Rows from block 2 of a small CTC audio transcriber, named by matrix and row number. Rows with one number belong to one channel. Each number is 128 + 24 x the weight over its row's rms, rounded and kept within 0 to 255. All counts start at 0. Numbers have three digits each. After the name is the row's rms in percent of the matrix's.
After each channel's rows are labels from the 100 clips, of 14976, where the channel reaches its highest value: "top examples" is what is common among them. Only what is clearly more common there than usual is listed. The data: short read English sentences (LibriTTS-R).
# convs0: first width-9 conv, stride 2 (model.blocks.2.convs.0.weight, 112x96x9, each kernel summed), inputs 0-95
# convs1: second width-9 conv (model.blocks.2.convs.1.weight, 112x112x9, transposed, each kernel summed), outputs 0-111

convs0.13 121:127152173102117142135119132132108113151116118126102111120140121143124134141146133111131116117115101140143103120139157105136146159127088113145087139054147103150055105109105122111132121133132104111116065141109129097089120069126066132109132142113115122136121135164097100149132139084094127092
convs1.13 115:101136152140141087151094107139121119108131127116081151132098155129132103117069101109156146160107094123090122083117133131124117108148145144152143160165136158143123134102110142142123114135121160131115100141158120138133128117136121120143114135085145126095121170094094129117149123118132145143133161138118169122112079138132179096096112080040
top examples: voice: male

convs0.74 099:127097085154117095042112155130138129096114151117147120096116090117166142091143116161109128132101153115129117129092136110097135134110098165086124132150129116087125120135132124099111122135081139157098159096135106084149138170152138118130109071112113130102102094127146126113142121144115135141
convs1.74 091:146107134083126085118152124119127114103157148155093136144145122115172071133126111140149112121086147147126129130086079112124113139167165102095139104137144114144154141120141162137115127182084124125122136087053128131126121164084117086144118098134123156132146127108143136117108107136131107111099123131101126114131105075139141149125124102074
top examples: voice: female

convs0.36 087:095105111120096136099102104095112132084161120126115111110165108077141110150145124127117115128107116113115126146081128157142155140122075113107124125121125096117106093119132122179089118104059111110116166133099105118107101154162098097110144085107129117166149132148117100114128126127155122170
convs1.36 097:158111169120105113111125122089151167126100094123122153165116115167059102131167126136120130085125092136160129140141145093116115120182131104164110126167132137108108137118115154104173120102129121095166147120089139118114099050134129121121129157089110140134123093126118156099136107121125117122120128147127091152172135127117157157117112155125
top examples: voice: female

convs0.73 123:151072167123150108109138126113102114101107132127112070159112135107119126091096116151104132135105079132094145132136148166125151089124151153104132125155071137121162098123107136118165135140101144171093115098103115123138128140106151146115108103109177118087111142139143165093094136119099118136
convs1.73 097:176117126152114159138145117122124137140122090152096181128138062155150112137137140098104143145112157105163132122110129126137134120098119090143142130105128091127077129094143152099166136126133154150127114146116127140127169117109160136136128131178120131124147117162117075177075098115166156099162102121133127146106134139127076141144093110095
top examples: voice: male

convs0.62 093:100110146100111127143082100129145108120130100132125154131066149111139148087143116176132119118107129112140112151088085086153141115096106121113092122072125112133106121116139113138101134111076112130111122137115098137038127120144108105139133132125106140155144103156089115167138142114106120123
convs1.62 088:125115169100143128132161112136126141145174195147116122090064111135106122181125105148169101122115125154140131113096132126132127139095127137155108150088144175117135176152148122111103131160152123105129179147139126103102110083104118114110126148099092126132154103139126138117165160119133112148111125166099109151146148132142157152134152164163
top examples: voice: female

convs0.18 098:115129158114124082133123122096135147114124132087065142108159093114125101120083143132091139131148148133095149152107132127076126125168141144185159088154136142112155126142107094122142150099147130116089122129107108136146113131109093151122115081071114127139132165090120126134121122151104094154
convs1.18 094:163138142105048129105153148140077096127171139121135149133122195128146100112170173132119148115130114159128119150122097111105168143134106128117120137087109100114127105103122125176100141149123107149156122121093125146134130075140109147124150117159111121137134121122120092117092118119154142102134135090159124124089150088126102134155108172146
top examples: voice: male

convs0.0 100:095158132106160125105113133116137153133120142137076108111077116106136098097122102139083142100139128110133123132143157105104121115104145093153139132104116162105104114134095125072109124127127126124100145091117145089098113107063154102111103096140147140144116143120117064159150147169101119149
convs1.0 100:161149107159104148108162135119118135168101125129150134102108128173120096149120150078115135124129177139161166142141094109128109098136147118129118143122183141126151137076099124107153155183121132110111136164118081147136124075118123109179129172115090134150115138121122105171131138117153089110143126152142106135116104159135118110135166159109
top examples: the word "was"

convs0.98 103:128100149104131139119107127135164168118129122115085088103130121076115134103107100107136119137140141130091091121142115166080138090148124090117127118142109132111139114123110128143123132112109137127152063144087135093088171058148168132134130112152100152115111163114152095119109146097114155139
convs1.98 088:121122095170120110141127158081089133100123137136117109099131140171098132124129121148090131125067109092136199129129108104137136123125123150120213154120105146112124162123099106097140151167142109109100140127123098110113140082157112136140173128091152134161118130147127099133157122102094101099147123156117147141122132134135138103098103117121
top examples: voice: male; the word "what"

convs0.8 107:125077127135130138129127118112128115110136140140130110149109133102124093169099148107133124112163121116102154123135149151058109159137150157126097128106098133122143097111134164128118139131162101160123064042115150151106119116067155132126148111131150114093101117114120148120097119165134124143
convs1.8 113:141146135114140142136122116122116067075155106136148133117113108138093120131117140106126095134107116154140131127145120149120141067141149093103150130159120105188119115169092131179142105100085163127134114112121141095130155112142143099125102163118141136150161158136130085167136163119165093095104152114179126130071125105125123143107123141146
top examples: voice: male

convs0.80 107:097127125112107121125107148123123118085112113116129122059119129122079138095132112150157172128120116134171076167141145105163134090083128143078111129104119095096123112127130131121105133124111156147121155183138107138165134114121180150127139152138104105085176106136122102114132127102142111127
convs1.80 112:127121096111145135140131143139119129120083160094154077145156087093144153118115126128108091117145147139099135128180084147167169112142162128139133132096126120122151140137114107115122142177154107113123123156089076117121102141124146100110140102150150074102131155109122130144135113137077071148129092136074103147113139121137114100110153159129
top examples: voice: female

convs0.71 097:128130128095156081127134125078142111116071110113114110141098148137102107123148151099119126081136120110123113126098130118071117109130088116129128097118085143138113147111113077089135108148125144124066089096136131111122132099116087110105102138126119152164127121110141157150123130131120056139
convs1.71 101:167097101138120112168160126114117148070161185136148147140134121145166132113146147118115136156071161159139134131117078144117121123115115125126132128119151141155124171112074113137122171146139139142134142128146078145161156088141138145089131100129098151143134101090164135139116175126108137138136128159104139116151132125092120069161134144119
top examples: voice: male

convs0.42 118:122131120150128116117121135100120106147121162121129121163109091138138098133101122119052104123131121086106103122113127107138099164085101072138083109111095145107116091128072128123119083115145125117131105093115130102124124137118087119130119110124138119112108081140099118072126122143109120069
convs1.42 095:094169154157132138121081115125089122107120088139142079101186130116107145113123145130167134159143113144104119123125195124155163138121090121124122120119163144127119124132137150116141134136133127131152130110087135074141126151090138111143131134142148123093157129155157079146124124149178124145149150124159106156128127086139173126117160071154
top examples: the word "he"