Weights of a small CTC audio transcriber: adamw at rate 0.002.
Rows from block 5, named by matrix and row number. Rows with one number belong to one channel. Each number is 50 + 15 x the weight over its row's rms, rounded and kept within 0 to 99. All counts start at 0. After the name is the row's rms in percent of the matrix's.
# convs0: first width-9 conv (model.blocks.5.convs.0.weight, 144x144x9), inputs 6-11, a 9 kernel for each
# convs1: second width-9 conv (model.blocks.5.convs.1.weight, 144x144x9, transposed), outputs 6-11, a 9 kernel for each
convs0.31 099:48 45 49 37 26 33 32 42 46 39 55 60 42 32 43 43 40 42 32 36 53 70 57 49 41 24 17 47 70 77 74 59 43 57 54 49 41 51 58 50 44 55 64 42 52 61 51 55 52 44 35 42 36 23
convs0.32 101:04 27 46 49 57 42 38 56 50 52 59 74 75 62 40 48 78 73 55 41 35 46 46 28 23 48 58 40 47 59 58 57 59 51 49 45 65 53 49 50 46 42 49 42 36 46 62 69 63 63 56 45 58 51
convs0.33 099:53 62 49 54 72 74 41 25 36 29 39 41 56 61 68 75 42 41 60 56 57 47 17 33 62 80 63 65 77 54 38 51 39 57 78 84 39 36 46 53 42 41 62 43 35 39 44 41 35 34 61 54 41 44
convs0.34 101:50 55 59 48 55 68 60 61 83 69 63 57 58 65 81 49 32 24 48 44 55 65 75 70 41 41 26 51 43 49 49 57 71 61 43 51 56 52 39 40 56 62 56 46 54 49 48 45 42 48 46 39 35 31
convs0.35 099:43 68 82 71 54 24 27 38 07 45 68 48 43 54 63 56 42 50 32 41 20 37 42 27 29 45 61 66 69 64 61 58 42 46 19 23 32 51 54 54 49 57 42 48 44 56 53 55 46 43 41 50 45 40
convs0.36 101:45 55 50 52 40 58 73 63 36 56 59 50 60 57 46 21 36 30 78 74 72 69 71 70 57 35 37 20 37 51 40 22 42 67 69 66 62 64 53 63 80 76 37 25 25 43 44 62 63 45 37 61 70 68
convs0.37 102:74 75 49 41 45 35 23 51 56 56 45 47 56 59 43 34 37 33 81 87 78 71 67 55 21 35 62 42 42 35 28 37 56 77 78 69 30 21 29 39 41 33 53 51 62 44 36 41 39 44 53 65 61 56
convs0.38 100:44 36 26 27 38 47 40 31 40 19 57 59 74 73 68 70 79 69 19 31 28 47 43 42 50 57 65 81 70 75 59 26 20 15 40 39 52 59 56 57 67 38 40 51 63 53 37 40 29 26 43 48 48 35
convs0.39 099:32 40 65 71 45 22 26 41 48 75 62 56 51 30 47 41 31 67 51 54 52 40 32 43 81 85 99 61 58 54 59 49 45 49 42 48 76 69 53 28 24 54 55 43 55 59 64 57 44 44 51 46 46 71
convs0.40 102:38 44 56 65 65 45 51 50 52 40 39 27 32 38 34 41 59 70 42 54 65 63 71 59 52 39 36 37 29 38 50 45 60 70 72 73 76 62 55 49 46 38 26 30 40 62 55 53 62 71 71 76 70 76
convs0.41 098:47 50 72 53 64 64 47 32 34 50 34 22 54 51 66 50 56 31 53 59 84 90 45 42 63 56 44 30 41 34 47 37 54 69 70 53 60 41 19 19 36 42 63 60 59 24 41 44 49 63 53 50 48 49
convs0.42 099:21 49 54 39 37 40 27 39 56 31 65 74 61 33 45 54 57 60 63 59 66 73 60 48 40 30 43 68 55 44 62 67 53 41 41 36 56 65 70 64 52 29 33 59 49 39 30 37 66 56 49 41 51 59
convs0.43 100:36 48 41 49 49 45 63 48 56 46 61 64 49 47 52 47 46 38 49 48 59 56 56 72 60 43 47 19 26 34 46 49 59 48 23 31 57 53 51 40 55 56 54 59 54 51 49 43 37 35 37 53 48 46
convs1.31 104:34 40 38 53 52 48 46 56 58 64 51 48 53 56 52 31 12 07 35 36 43 51 53 53 58 43 33 54 53 46 43 47 49 57 48 42 63 57 61 60 55 55 58 52 60 25 43 44 43 57 58 63 57 60
convs1.32 096:51 52 52 46 42 55 51 57 51 41 46 63 69 54 75 68 57 73 32 48 50 52 36 21 26 53 42 54 50 42 38 30 34 41 49 49 55 49 75 83 76 62 40 28 42 68 72 88 88 79 55 56 45 36
convs1.33 102:84 69 59 40 35 49 71 64 53 69 66 74 73 52 36 29 64 67 53 68 56 64 38 15 41 46 40 68 71 43 61 75 43 47 30 48 48 29 43 43 48 47 32 60 31 71 50 33 37 62 77 93 74 56
convs1.34 094:50 66 66 61 63 76 51 69 78 62 55 55 53 40 35 37 51 60 59 60 57 38 36 46 47 40 34 24 16 17 30 30 29 44 58 57 62 44 44 54 57 48 39 51 65 34 33 37 56 81 97 84 50 46
convs1.35 105:47 42 64 78 67 71 53 43 51 36 40 37 34 35 57 62 69 69 35 15 32 50 41 52 34 32 69 46 57 55 39 26 30 69 66 27 41 44 45 33 39 56 46 59 70 40 53 55 69 59 61 59 46 55
convs1.36 100:83 84 59 66 53 35 35 46 52 58 52 49 45 42 62 63 66 54 51 59 67 75 86 54 42 27 33 40 36 19 20 29 44 48 60 75 50 64 54 46 49 65 59 48 63 70 59 47 47 43 39 33 44 58
convs1.37 101:38 31 38 54 49 50 45 50 63 38 55 31 16 40 38 39 47 37 51 46 57 41 55 55 59 54 52 54 40 33 66 57 58 73 67 63 34 55 72 52 16 28 49 54 40 52 60 47 47 63 48 34 47 58
convs1.38 099:51 70 83 67 63 66 45 43 55 78 57 35 41 50 46 54 55 40 54 48 51 41 33 45 38 36 42 52 39 45 61 57 55 42 54 62 09 40 45 46 40 34 43 51 56 49 28 36 56 70 78 60 41 41
convs1.39 099:61 39 30 40 68 54 63 71 63 53 51 39 32 40 55 50 35 65 47 35 40 49 57 42 40 43 63 50 49 31 45 48 55 51 58 69 41 32 41 27 34 54 55 76 73 74 57 47 36 53 56 75 77 85
convs1.40 101:46 47 63 75 59 54 59 60 60 65 68 76 57 58 69 74 86 96 51 63 58 53 48 43 55 36 34 66 64 61 60 66 65 62 69 72 53 45 39 49 60 60 70 75 86 55 59 69 66 58 57 61 62 63
convs1.41 100:56 31 34 59 78 54 39 51 69 40 39 42 33 33 26 47 36 23 61 43 33 58 52 20 32 49 49 47 35 17 25 50 57 63 74 97 53 49 51 51 68 34 21 29 36 58 57 53 63 54 57 64 75 62
convs1.42 096:46 49 57 44 40 42 44 65 56 57 39 28 48 57 48 72 65 55 37 48 42 44 64 45 50 36 41 61 36 49 59 56 41 46 53 45 53 63 66 80 70 63 44 39 47 56 51 53 51 45 66 73 69 64
convs1.43 100:45 70 57 34 44 63 65 86 96 45 21 36 38 38 33 30 26 23 59 69 40 46 56 59 61 72 75 53 61 34 20 31 42 38 24 33 53 30 31 45 46 48 50 51 37 38 31 39 49 69 56 43 35 53