A small CTC audio transcriber, trained from scratch.
Data: trained on short read English sentences (LibriTTS-R), 26041 training examples, 32.2 epochs.
Rows from block 2 of a small CTC audio transcriber, named by matrix and row number. Rows with one number belong to one channel. Each number is 128 + 24 x the weight over its row's rms, rounded and kept within 0 to 255. All counts start at 0. Numbers have three digits each.
After each channel's rows are labels from the 100 clips, of 14976, where the channel reaches its highest value: "strongest on" is what is common among them; "loudest" is the band of the loudest frequency at the time of the peak. Only what is clearly more common there than usual is listed. The data: short read English sentences (LibriTTS-R).
# convs0: first width-9 conv, stride 2 (model.blocks.2.convs.0.weight, 112x96x9, each kernel summed), inputs 0-95
# convs1: second width-9 conv (model.blocks.2.convs.1.weight, 112x112x9, transposed, each kernel summed), outputs 0-111

convs0.96:131123121089136139132129128123117151129101128124091111112122116078099130134091123126131131130146117151130046126141100109138102147083061092128100142103108062111120085107079137132127096112117147122148092127107119079110150109126155154115139107104113119115132091144108109116134124100142132091
convs1.96:086132116100083125129109159164126119100118128133141115154173153132143194110090146136141140154144109115128121114127115112144180125129160139092145150126140141102133130096151133121117147130127111099115150111145071078153124141113110133095124169104130142095122127123096088114110111156179142097091154116171150137114177104163119113119081136138
strongest on: voice: female
loudest: 250 to 500 Hz; 500 to 1000 Hz

convs0.33:124143153109122101039140127104151148112109127131110165125076109150139121149124108084126143167118088124158102115138147094147127130125104103139128109092138103118095105129100108088134131157107144147101136139126109106065147127133063150118117096088120124136136125144126110121134142094108093124
convs1.33:141145123133111120159119113117089128099145136137086147135143165142137133132154118115122177149086154125092154171140135110148128122152057122129151164147137122112102113096157082104169121166167144155139131149089098150110172136134093155109137099134107130142088107114133140149113141128135140135135135128101153083115086133114146086133074141099
strongest on: the word "what"
loudest: 250 to 500 Hz

convs0.101:092122121089120117140112133107146132127123096084103140120146084139090147140150154158162145131128138145128073147153100127108120120145117112142125113111117109087096130124103105133139094111121166090156139161120095080122143100168082137116125139112071125144160074105127119128137123111129064125
convs1.101:143137108142100127143116084186099124120133087114116119120133095103161153137141102133160100136128121136112129105150095134156155151112141185140101118094118143160153093150151095153096129153116110085116153136156106098152142143108158077100152127138131164086171081142122094138128127151146134106114098090133123170156142161129106127133157137112
strongest on: voice: female
loudest: 500 to 1000 Hz

convs0.21:079089120150140132100106159111126123119167120081093108121122138101114132124089101184118131138134166110129112149146101174150114119146113147118106144118136081087123169170110136110109126121110116151108167113114107093103141125136141143130134108145097112182110167121119154121138133143118087182
convs1.21:117175109122133119131124125151131094123147114147121094179112132106149132111130101123079150160095099100173104102176153156092152126121116118140136101151102111169164093160128132150081180130102092122112125128143151139135141083103136111116133122154112149141110157120128109090111099118129110098073149131154128102132135130169146131090149107161
strongest on: voice: female; the word "i"
loudest: 500 to 1000 Hz

convs0.91:146105137127146103121129101119144153120102136163141118140116082114113140069109125140084120099090135119075131100143151139141151093124117177064152101146149150120169117139100102084147147137113130165114127115140101135139176135128123180159117089167147131106107130131145139114121133142119148165
convs1.91:147131140135133151103135125097096148139145100151110126128112160115159108156140126155144119137145110092142134145114118135151112170097132104096105092160136110124117134149109121171139161117096128105129148087139138144110128124090151164183183127163162129113172112174134086137082112146139182080152136105148105121113133110142124140188103138128
strongest on: the word "to"
loudest: 4000 to 8000 Hz; 250 to 500 Hz

convs0.81:099118152172145145085139123132154113164174164142125134108088103135101148138162096164146148134129137137166115143165146134135161136104133119123132110136095139134156141103132148162121133131150189115145077134160140130117174124160129124140177122148115124164181114127158143128119105185147119139
convs1.81:128146141159098110162145152117115158101138105164158097126169114167157117139153132074111112127117170130165153126123089152142132131144151131108149143147109107151170120117141156138124132121167081117134151150133075134125129119112168117128114127121093128142142081112100141171109102120138079119161108117117140116191108109096108084131132124171
strongest on: the word "you"
loudest: 250 to 500 Hz

convs0.106:098099104157092127103099128099134152107108140144145096089087151134107121139111119133103141142096126142114110141082165167142175139143095128113123104132131075108120121146131118099068141138117125132137151093151064136114157128104139143168123088141099127152103119105147140071142137115134155129
convs1.106:105121112116112134164148122094134129136170082108145101129148118108121106141099159154104112171104145118118126150118099099100160117126152083130059114142110105128158120136173156120137104172098130073125152116102124131088112147102163113155114095158174151145147123146182143138113109151138125103068118122146130114133127105145130117125161114127
strongest on: voice: female
loudest: 250 to 500 Hz

convs0.3:112094101131124134101080124141131115075102098169117141126123143091125111123146143193119172134143143120096106160112098115127125114104132170096070127084122089080117118099112126094097121137109109157096163142111115107151144104123146116125109122129114098135134134168100118125122155140135084120
convs1.3:093139160104172110168135118168143126129197111099102122132154131112162153129135128150129149116077140093104156195138103134120108123114111123119090059121122116110132078096151098136120151151126131140121119128115136115112117130113140112133130103167099127149120154127144119138109136132120140133094139106076099120095105111119156186100123147093
strongest on: voice: female
loudest: 250 to 500 Hz

convs0.9:096099135135095111127125136118066094119128170114116087080118149077134121110112128140137104128122128112140120130133158140066130127171151102141123097109130107133112082115137138172150116115087097117113106147086136095094080124125102124123145083116107122165132123126134117125162106099137110169
convs1.9:097155092133142145162131145113087129116072077122118166131110151123103133128112138124098114126112119122133143131130116184090135156132170130157110105158136146155158095147085111142129127156119128130141122149103153118109133080106140125152124117082108134144126139108092077127169120102131149100063105164172153131137101161157114156119150123131
strongest on: the word "i"
loudest: 500 to 1000 Hz

convs0.108:142120133087119123121132117092119145084118099131115121092159120135153126107166144120150113112101121155115133094119124109123149090090125105101153099107139109122083129124150093127128146125087134100112073169166128113127130090135061119135114132104119093184164128121136144173154081128117108142
convs1.108:108077146119184111132146118137112107116174152129133174119109139107136133124156146116086125101131122138111129102156074119122106125123102127089152140137157127161149191110121122168097113135135158157124160160136115128140097088124151157109104114101079141113149091139112122111148167158081167165102113130155144145149139139129135100154125144154
strongest on: voice: male; the word "we"
loudest: 250 to 500 Hz

convs0.95:114123143121101130119123128116164074104133102137127155120104131119100142141115122177121149141134120087115103145155102096153154118123148101109054150103065157098102101184098106093122097135104114107115140144129127132137142161149102144125104085120118176118140107153102138142127102149138107121
convs1.95:135131097125135102123086096142138079143147150125139122096146144167143157110128139150120127103117139129142087208086108108131115128147139166126131084139120089121124106127132151145154133121147119085115123118140093133119140146174126153118079102122137142197124112127115143116125119131113090145131155194113153121162110155126098105079109110110
strongest on: voice: female
loudest: 250 to 500 Hz