{"model": "CTC audio transcriber", "norm": "batchnorm", "widths": [96, 112, 144, 176], "final_lr_fraction": 0.01, "weight_decay": 0.1}
Rows from block 7, named by matrix and row number. Rows with one number belong to one channel. Each number is 50 + 10 x the weight over its row's rms, rounded and kept within 0 to 99. All counts start at 0. After the name is the row's rms in percent of the matrix's.
# convs0: first width-9 conv (model.blocks.7.convs.0.weight, 144x144x9), inputs 64-79, a 9 kernel for each
# convs1: second width-9 conv (model.blocks.7.convs.1.weight, 144x144x9, transposed), outputs 64-79, a 9 kernel for each
convs0.25 101:56 61 54 57 50 52 56 34 34 67 46 36 39 48 47 45 39 35 67 61 57 47 43 52 61 68 64 44 47 41 44 44 36 52 54 52 70 63 40 57 54 50 62 53 28 47 66 63 51 48 44 54 49 45 49 47 48 40 49 49 59 60 45 54 53 48 51 48 43 47 52 44 58 58 61 64 74 67 37 41 34 53 49 52 56 63 53 45 59 66 45 33 37 48 60 63 58 59 59 64 59 66 57 46 60 59 53 59 45 40 40 34 41 49 45 59 57 62 56 35 26 51 62 47 44 51 52 55 56 49 56 48 41 41 41 26 27 35 36 55 50 49 50 49
convs1.25 106:29 36 51 65 73 64 69 72 64 47 43 38 39 46 58 62 52 51 57 58 40 49 60 53 43 28 33 44 44 56 53 67 47 49 44 47 47 50 45 53 56 37 60 57 54 65 55 34 38 36 51 52 48 40 67 56 46 59 43 37 43 59 47 61 43 44 45 41 61 62 61 64 50 59 43 46 50 40 53 48 46 79 80 50 45 47 53 56 49 41 40 51 58 55 53 39 27 25 28 50 47 34 25 47 43 51 71 54 65 60 61 56 43 43 58 68 78 51 50 50 49 41 43 47 44 43 38 49 69 62 49 50 54 42 39 45 40 46 48 42 39 52 46 38
convs0.26 101:47 46 49 51 63 57 59 57 52 65 69 51 41 48 46 44 43 51 65 57 48 49 45 40 40 42 43 53 61 59 51 44 52 51 52 43 50 62 52 44 50 47 39 44 49 48 45 31 22 36 45 54 61 66 55 43 38 48 65 57 50 48 55 66 54 43 44 50 51 52 51 54 63 58 47 44 47 57 58 49 49 33 44 51 44 52 49 52 47 58 69 55 48 46 54 56 50 46 48 67 63 61 60 65 40 39 39 39 65 54 52 59 57 43 29 30 38 62 51 52 43 35 33 26 30 34 58 58 59 53 52 51 33 42 56 39 46 42 43 49 58 47 58 77
convs1.26 098:60 67 60 46 49 52 45 49 59 50 52 64 60 46 49 30 40 42 64 51 63 75 68 44 49 50 52 54 53 67 54 46 50 42 24 45 53 46 54 49 51 63 64 45 45 28 38 48 46 45 46 52 63 56 57 54 65 57 44 44 49 53 42 61 58 56 56 52 38 31 35 46 62 76 78 75 66 64 69 59 56 47 54 47 46 50 51 66 74 76 56 54 59 61 49 32 31 47 41 38 35 35 36 34 40 62 57 38 74 62 64 52 38 48 56 55 43 60 54 38 37 54 63 62 67 64 52 61 60 48 55 57 46 36 36 55 60 62 54 57 57 51 52 61
convs0.27 101:30 27 43 53 53 48 50 42 37 52 51 40 45 46 49 47 47 37 53 43 35 35 24 18 18 17 13 41 39 54 61 50 56 56 51 42 43 50 45 54 56 44 58 62 39 57 49 46 47 51 51 49 53 42 41 43 51 57 50 63 50 43 42 47 55 55 55 47 46 45 50 51 40 50 53 48 52 61 63 64 65 63 57 46 47 53 55 53 71 81 48 49 50 55 57 58 53 60 58 45 50 52 55 50 50 49 39 39 53 59 60 53 47 48 28 36 41 45 39 37 34 43 47 44 47 48 52 59 61 65 70 81 72 67 59 64 71 59 55 50 48 35 33 29
convs1.27 096:43 50 50 57 55 49 43 46 49 46 47 37 38 44 52 50 43 41 41 49 55 52 52 54 56 54 51 06 21 30 35 39 45 55 41 35 46 52 54 54 44 45 55 47 46 42 43 51 47 42 36 52 43 49 60 59 58 42 39 49 51 50 46 69 60 48 41 45 48 53 53 41 53 53 54 55 45 42 42 41 42 73 72 61 57 40 39 40 45 47 35 35 49 59 61 60 55 47 54 64 53 56 53 50 53 48 49 62 42 45 40 41 49 53 59 47 48 60 50 44 43 43 47 46 43 40 46 47 50 57 54 58 64 64 60 45 44 47 46 48 55 52 58 52
convs0.28 100:43 45 47 40 32 41 44 37 28 44 40 40 42 54 57 41 36 36 52 53 54 44 48 58 63 66 58 51 48 34 39 42 39 41 53 47 51 52 46 55 52 49 51 55 48 66 62 59 51 39 48 64 65 63 65 56 52 36 28 32 41 38 33 67 51 43 41 42 43 54 57 54 53 63 80 84 73 47 31 41 40 41 38 40 46 46 48 48 57 68 31 24 34 46 55 58 54 56 56 53 54 60 63 57 59 47 50 71 47 32 29 26 13 35 51 67 65 63 50 45 44 48 47 54 57 56 53 46 36 37 31 48 55 57 56 34 29 34 37 52 54 46 41 32
convs1.28 107:55 51 48 52 64 56 57 64 60 52 39 46 53 57 57 50 43 45 34 36 47 47 50 51 41 45 48 44 41 48 50 64 55 46 52 59 55 59 61 54 59 62 76 67 60 57 46 46 52 44 48 55 42 35 61 47 48 56 63 74 65 55 51 56 57 47 48 48 52 46 58 67 48 59 61 59 48 50 47 50 45 62 78 55 52 50 63 72 59 42 58 48 42 41 50 60 53 44 50 35 37 24 24 35 46 52 44 39 59 52 45 39 44 52 64 66 67 42 43 52 49 52 50 51 45 43 55 51 46 46 46 43 53 50 47 45 46 53 49 43 44 41 41 33
convs0.29 100:44 53 68 67 63 59 47 43 30 65 64 62 54 56 60 61 47 37 48 51 47 39 38 45 47 44 40 41 52 53 47 51 54 47 36 26 71 62 64 58 51 51 45 47 50 41 47 59 61 57 63 64 59 64 50 51 59 57 58 48 46 45 48 39 44 46 45 33 30 38 42 42 37 39 46 42 45 34 47 47 26 46 55 63 53 53 43 44 49 55 54 48 49 52 56 51 50 52 55 53 54 62 53 54 50 48 48 39 39 44 48 45 49 38 28 19 32 48 38 38 43 50 46 39 36 41 42 51 56 55 50 44 49 32 40 26 27 23 34 48 51 52 40 46
convs1.29 097:68 60 55 44 42 38 43 48 51 41 49 45 54 58 63 62 52 45 66 54 47 50 58 66 64 48 45 39 30 30 49 50 54 60 45 33 58 59 42 41 46 43 53 50 45 40 55 56 58 61 64 68 67 58 35 43 41 36 44 52 40 45 47 43 31 39 51 56 61 75 80 67 35 48 51 48 48 51 47 58 69 45 54 55 54 52 54 47 47 52 61 63 60 60 58 53 44 43 53 32 42 49 33 37 62 65 63 62 33 33 29 33 43 45 46 53 59 59 49 54 46 46 47 55 68 60 50 40 35 46 49 46 61 58 50 53 44 53 60 60 57 58 56 40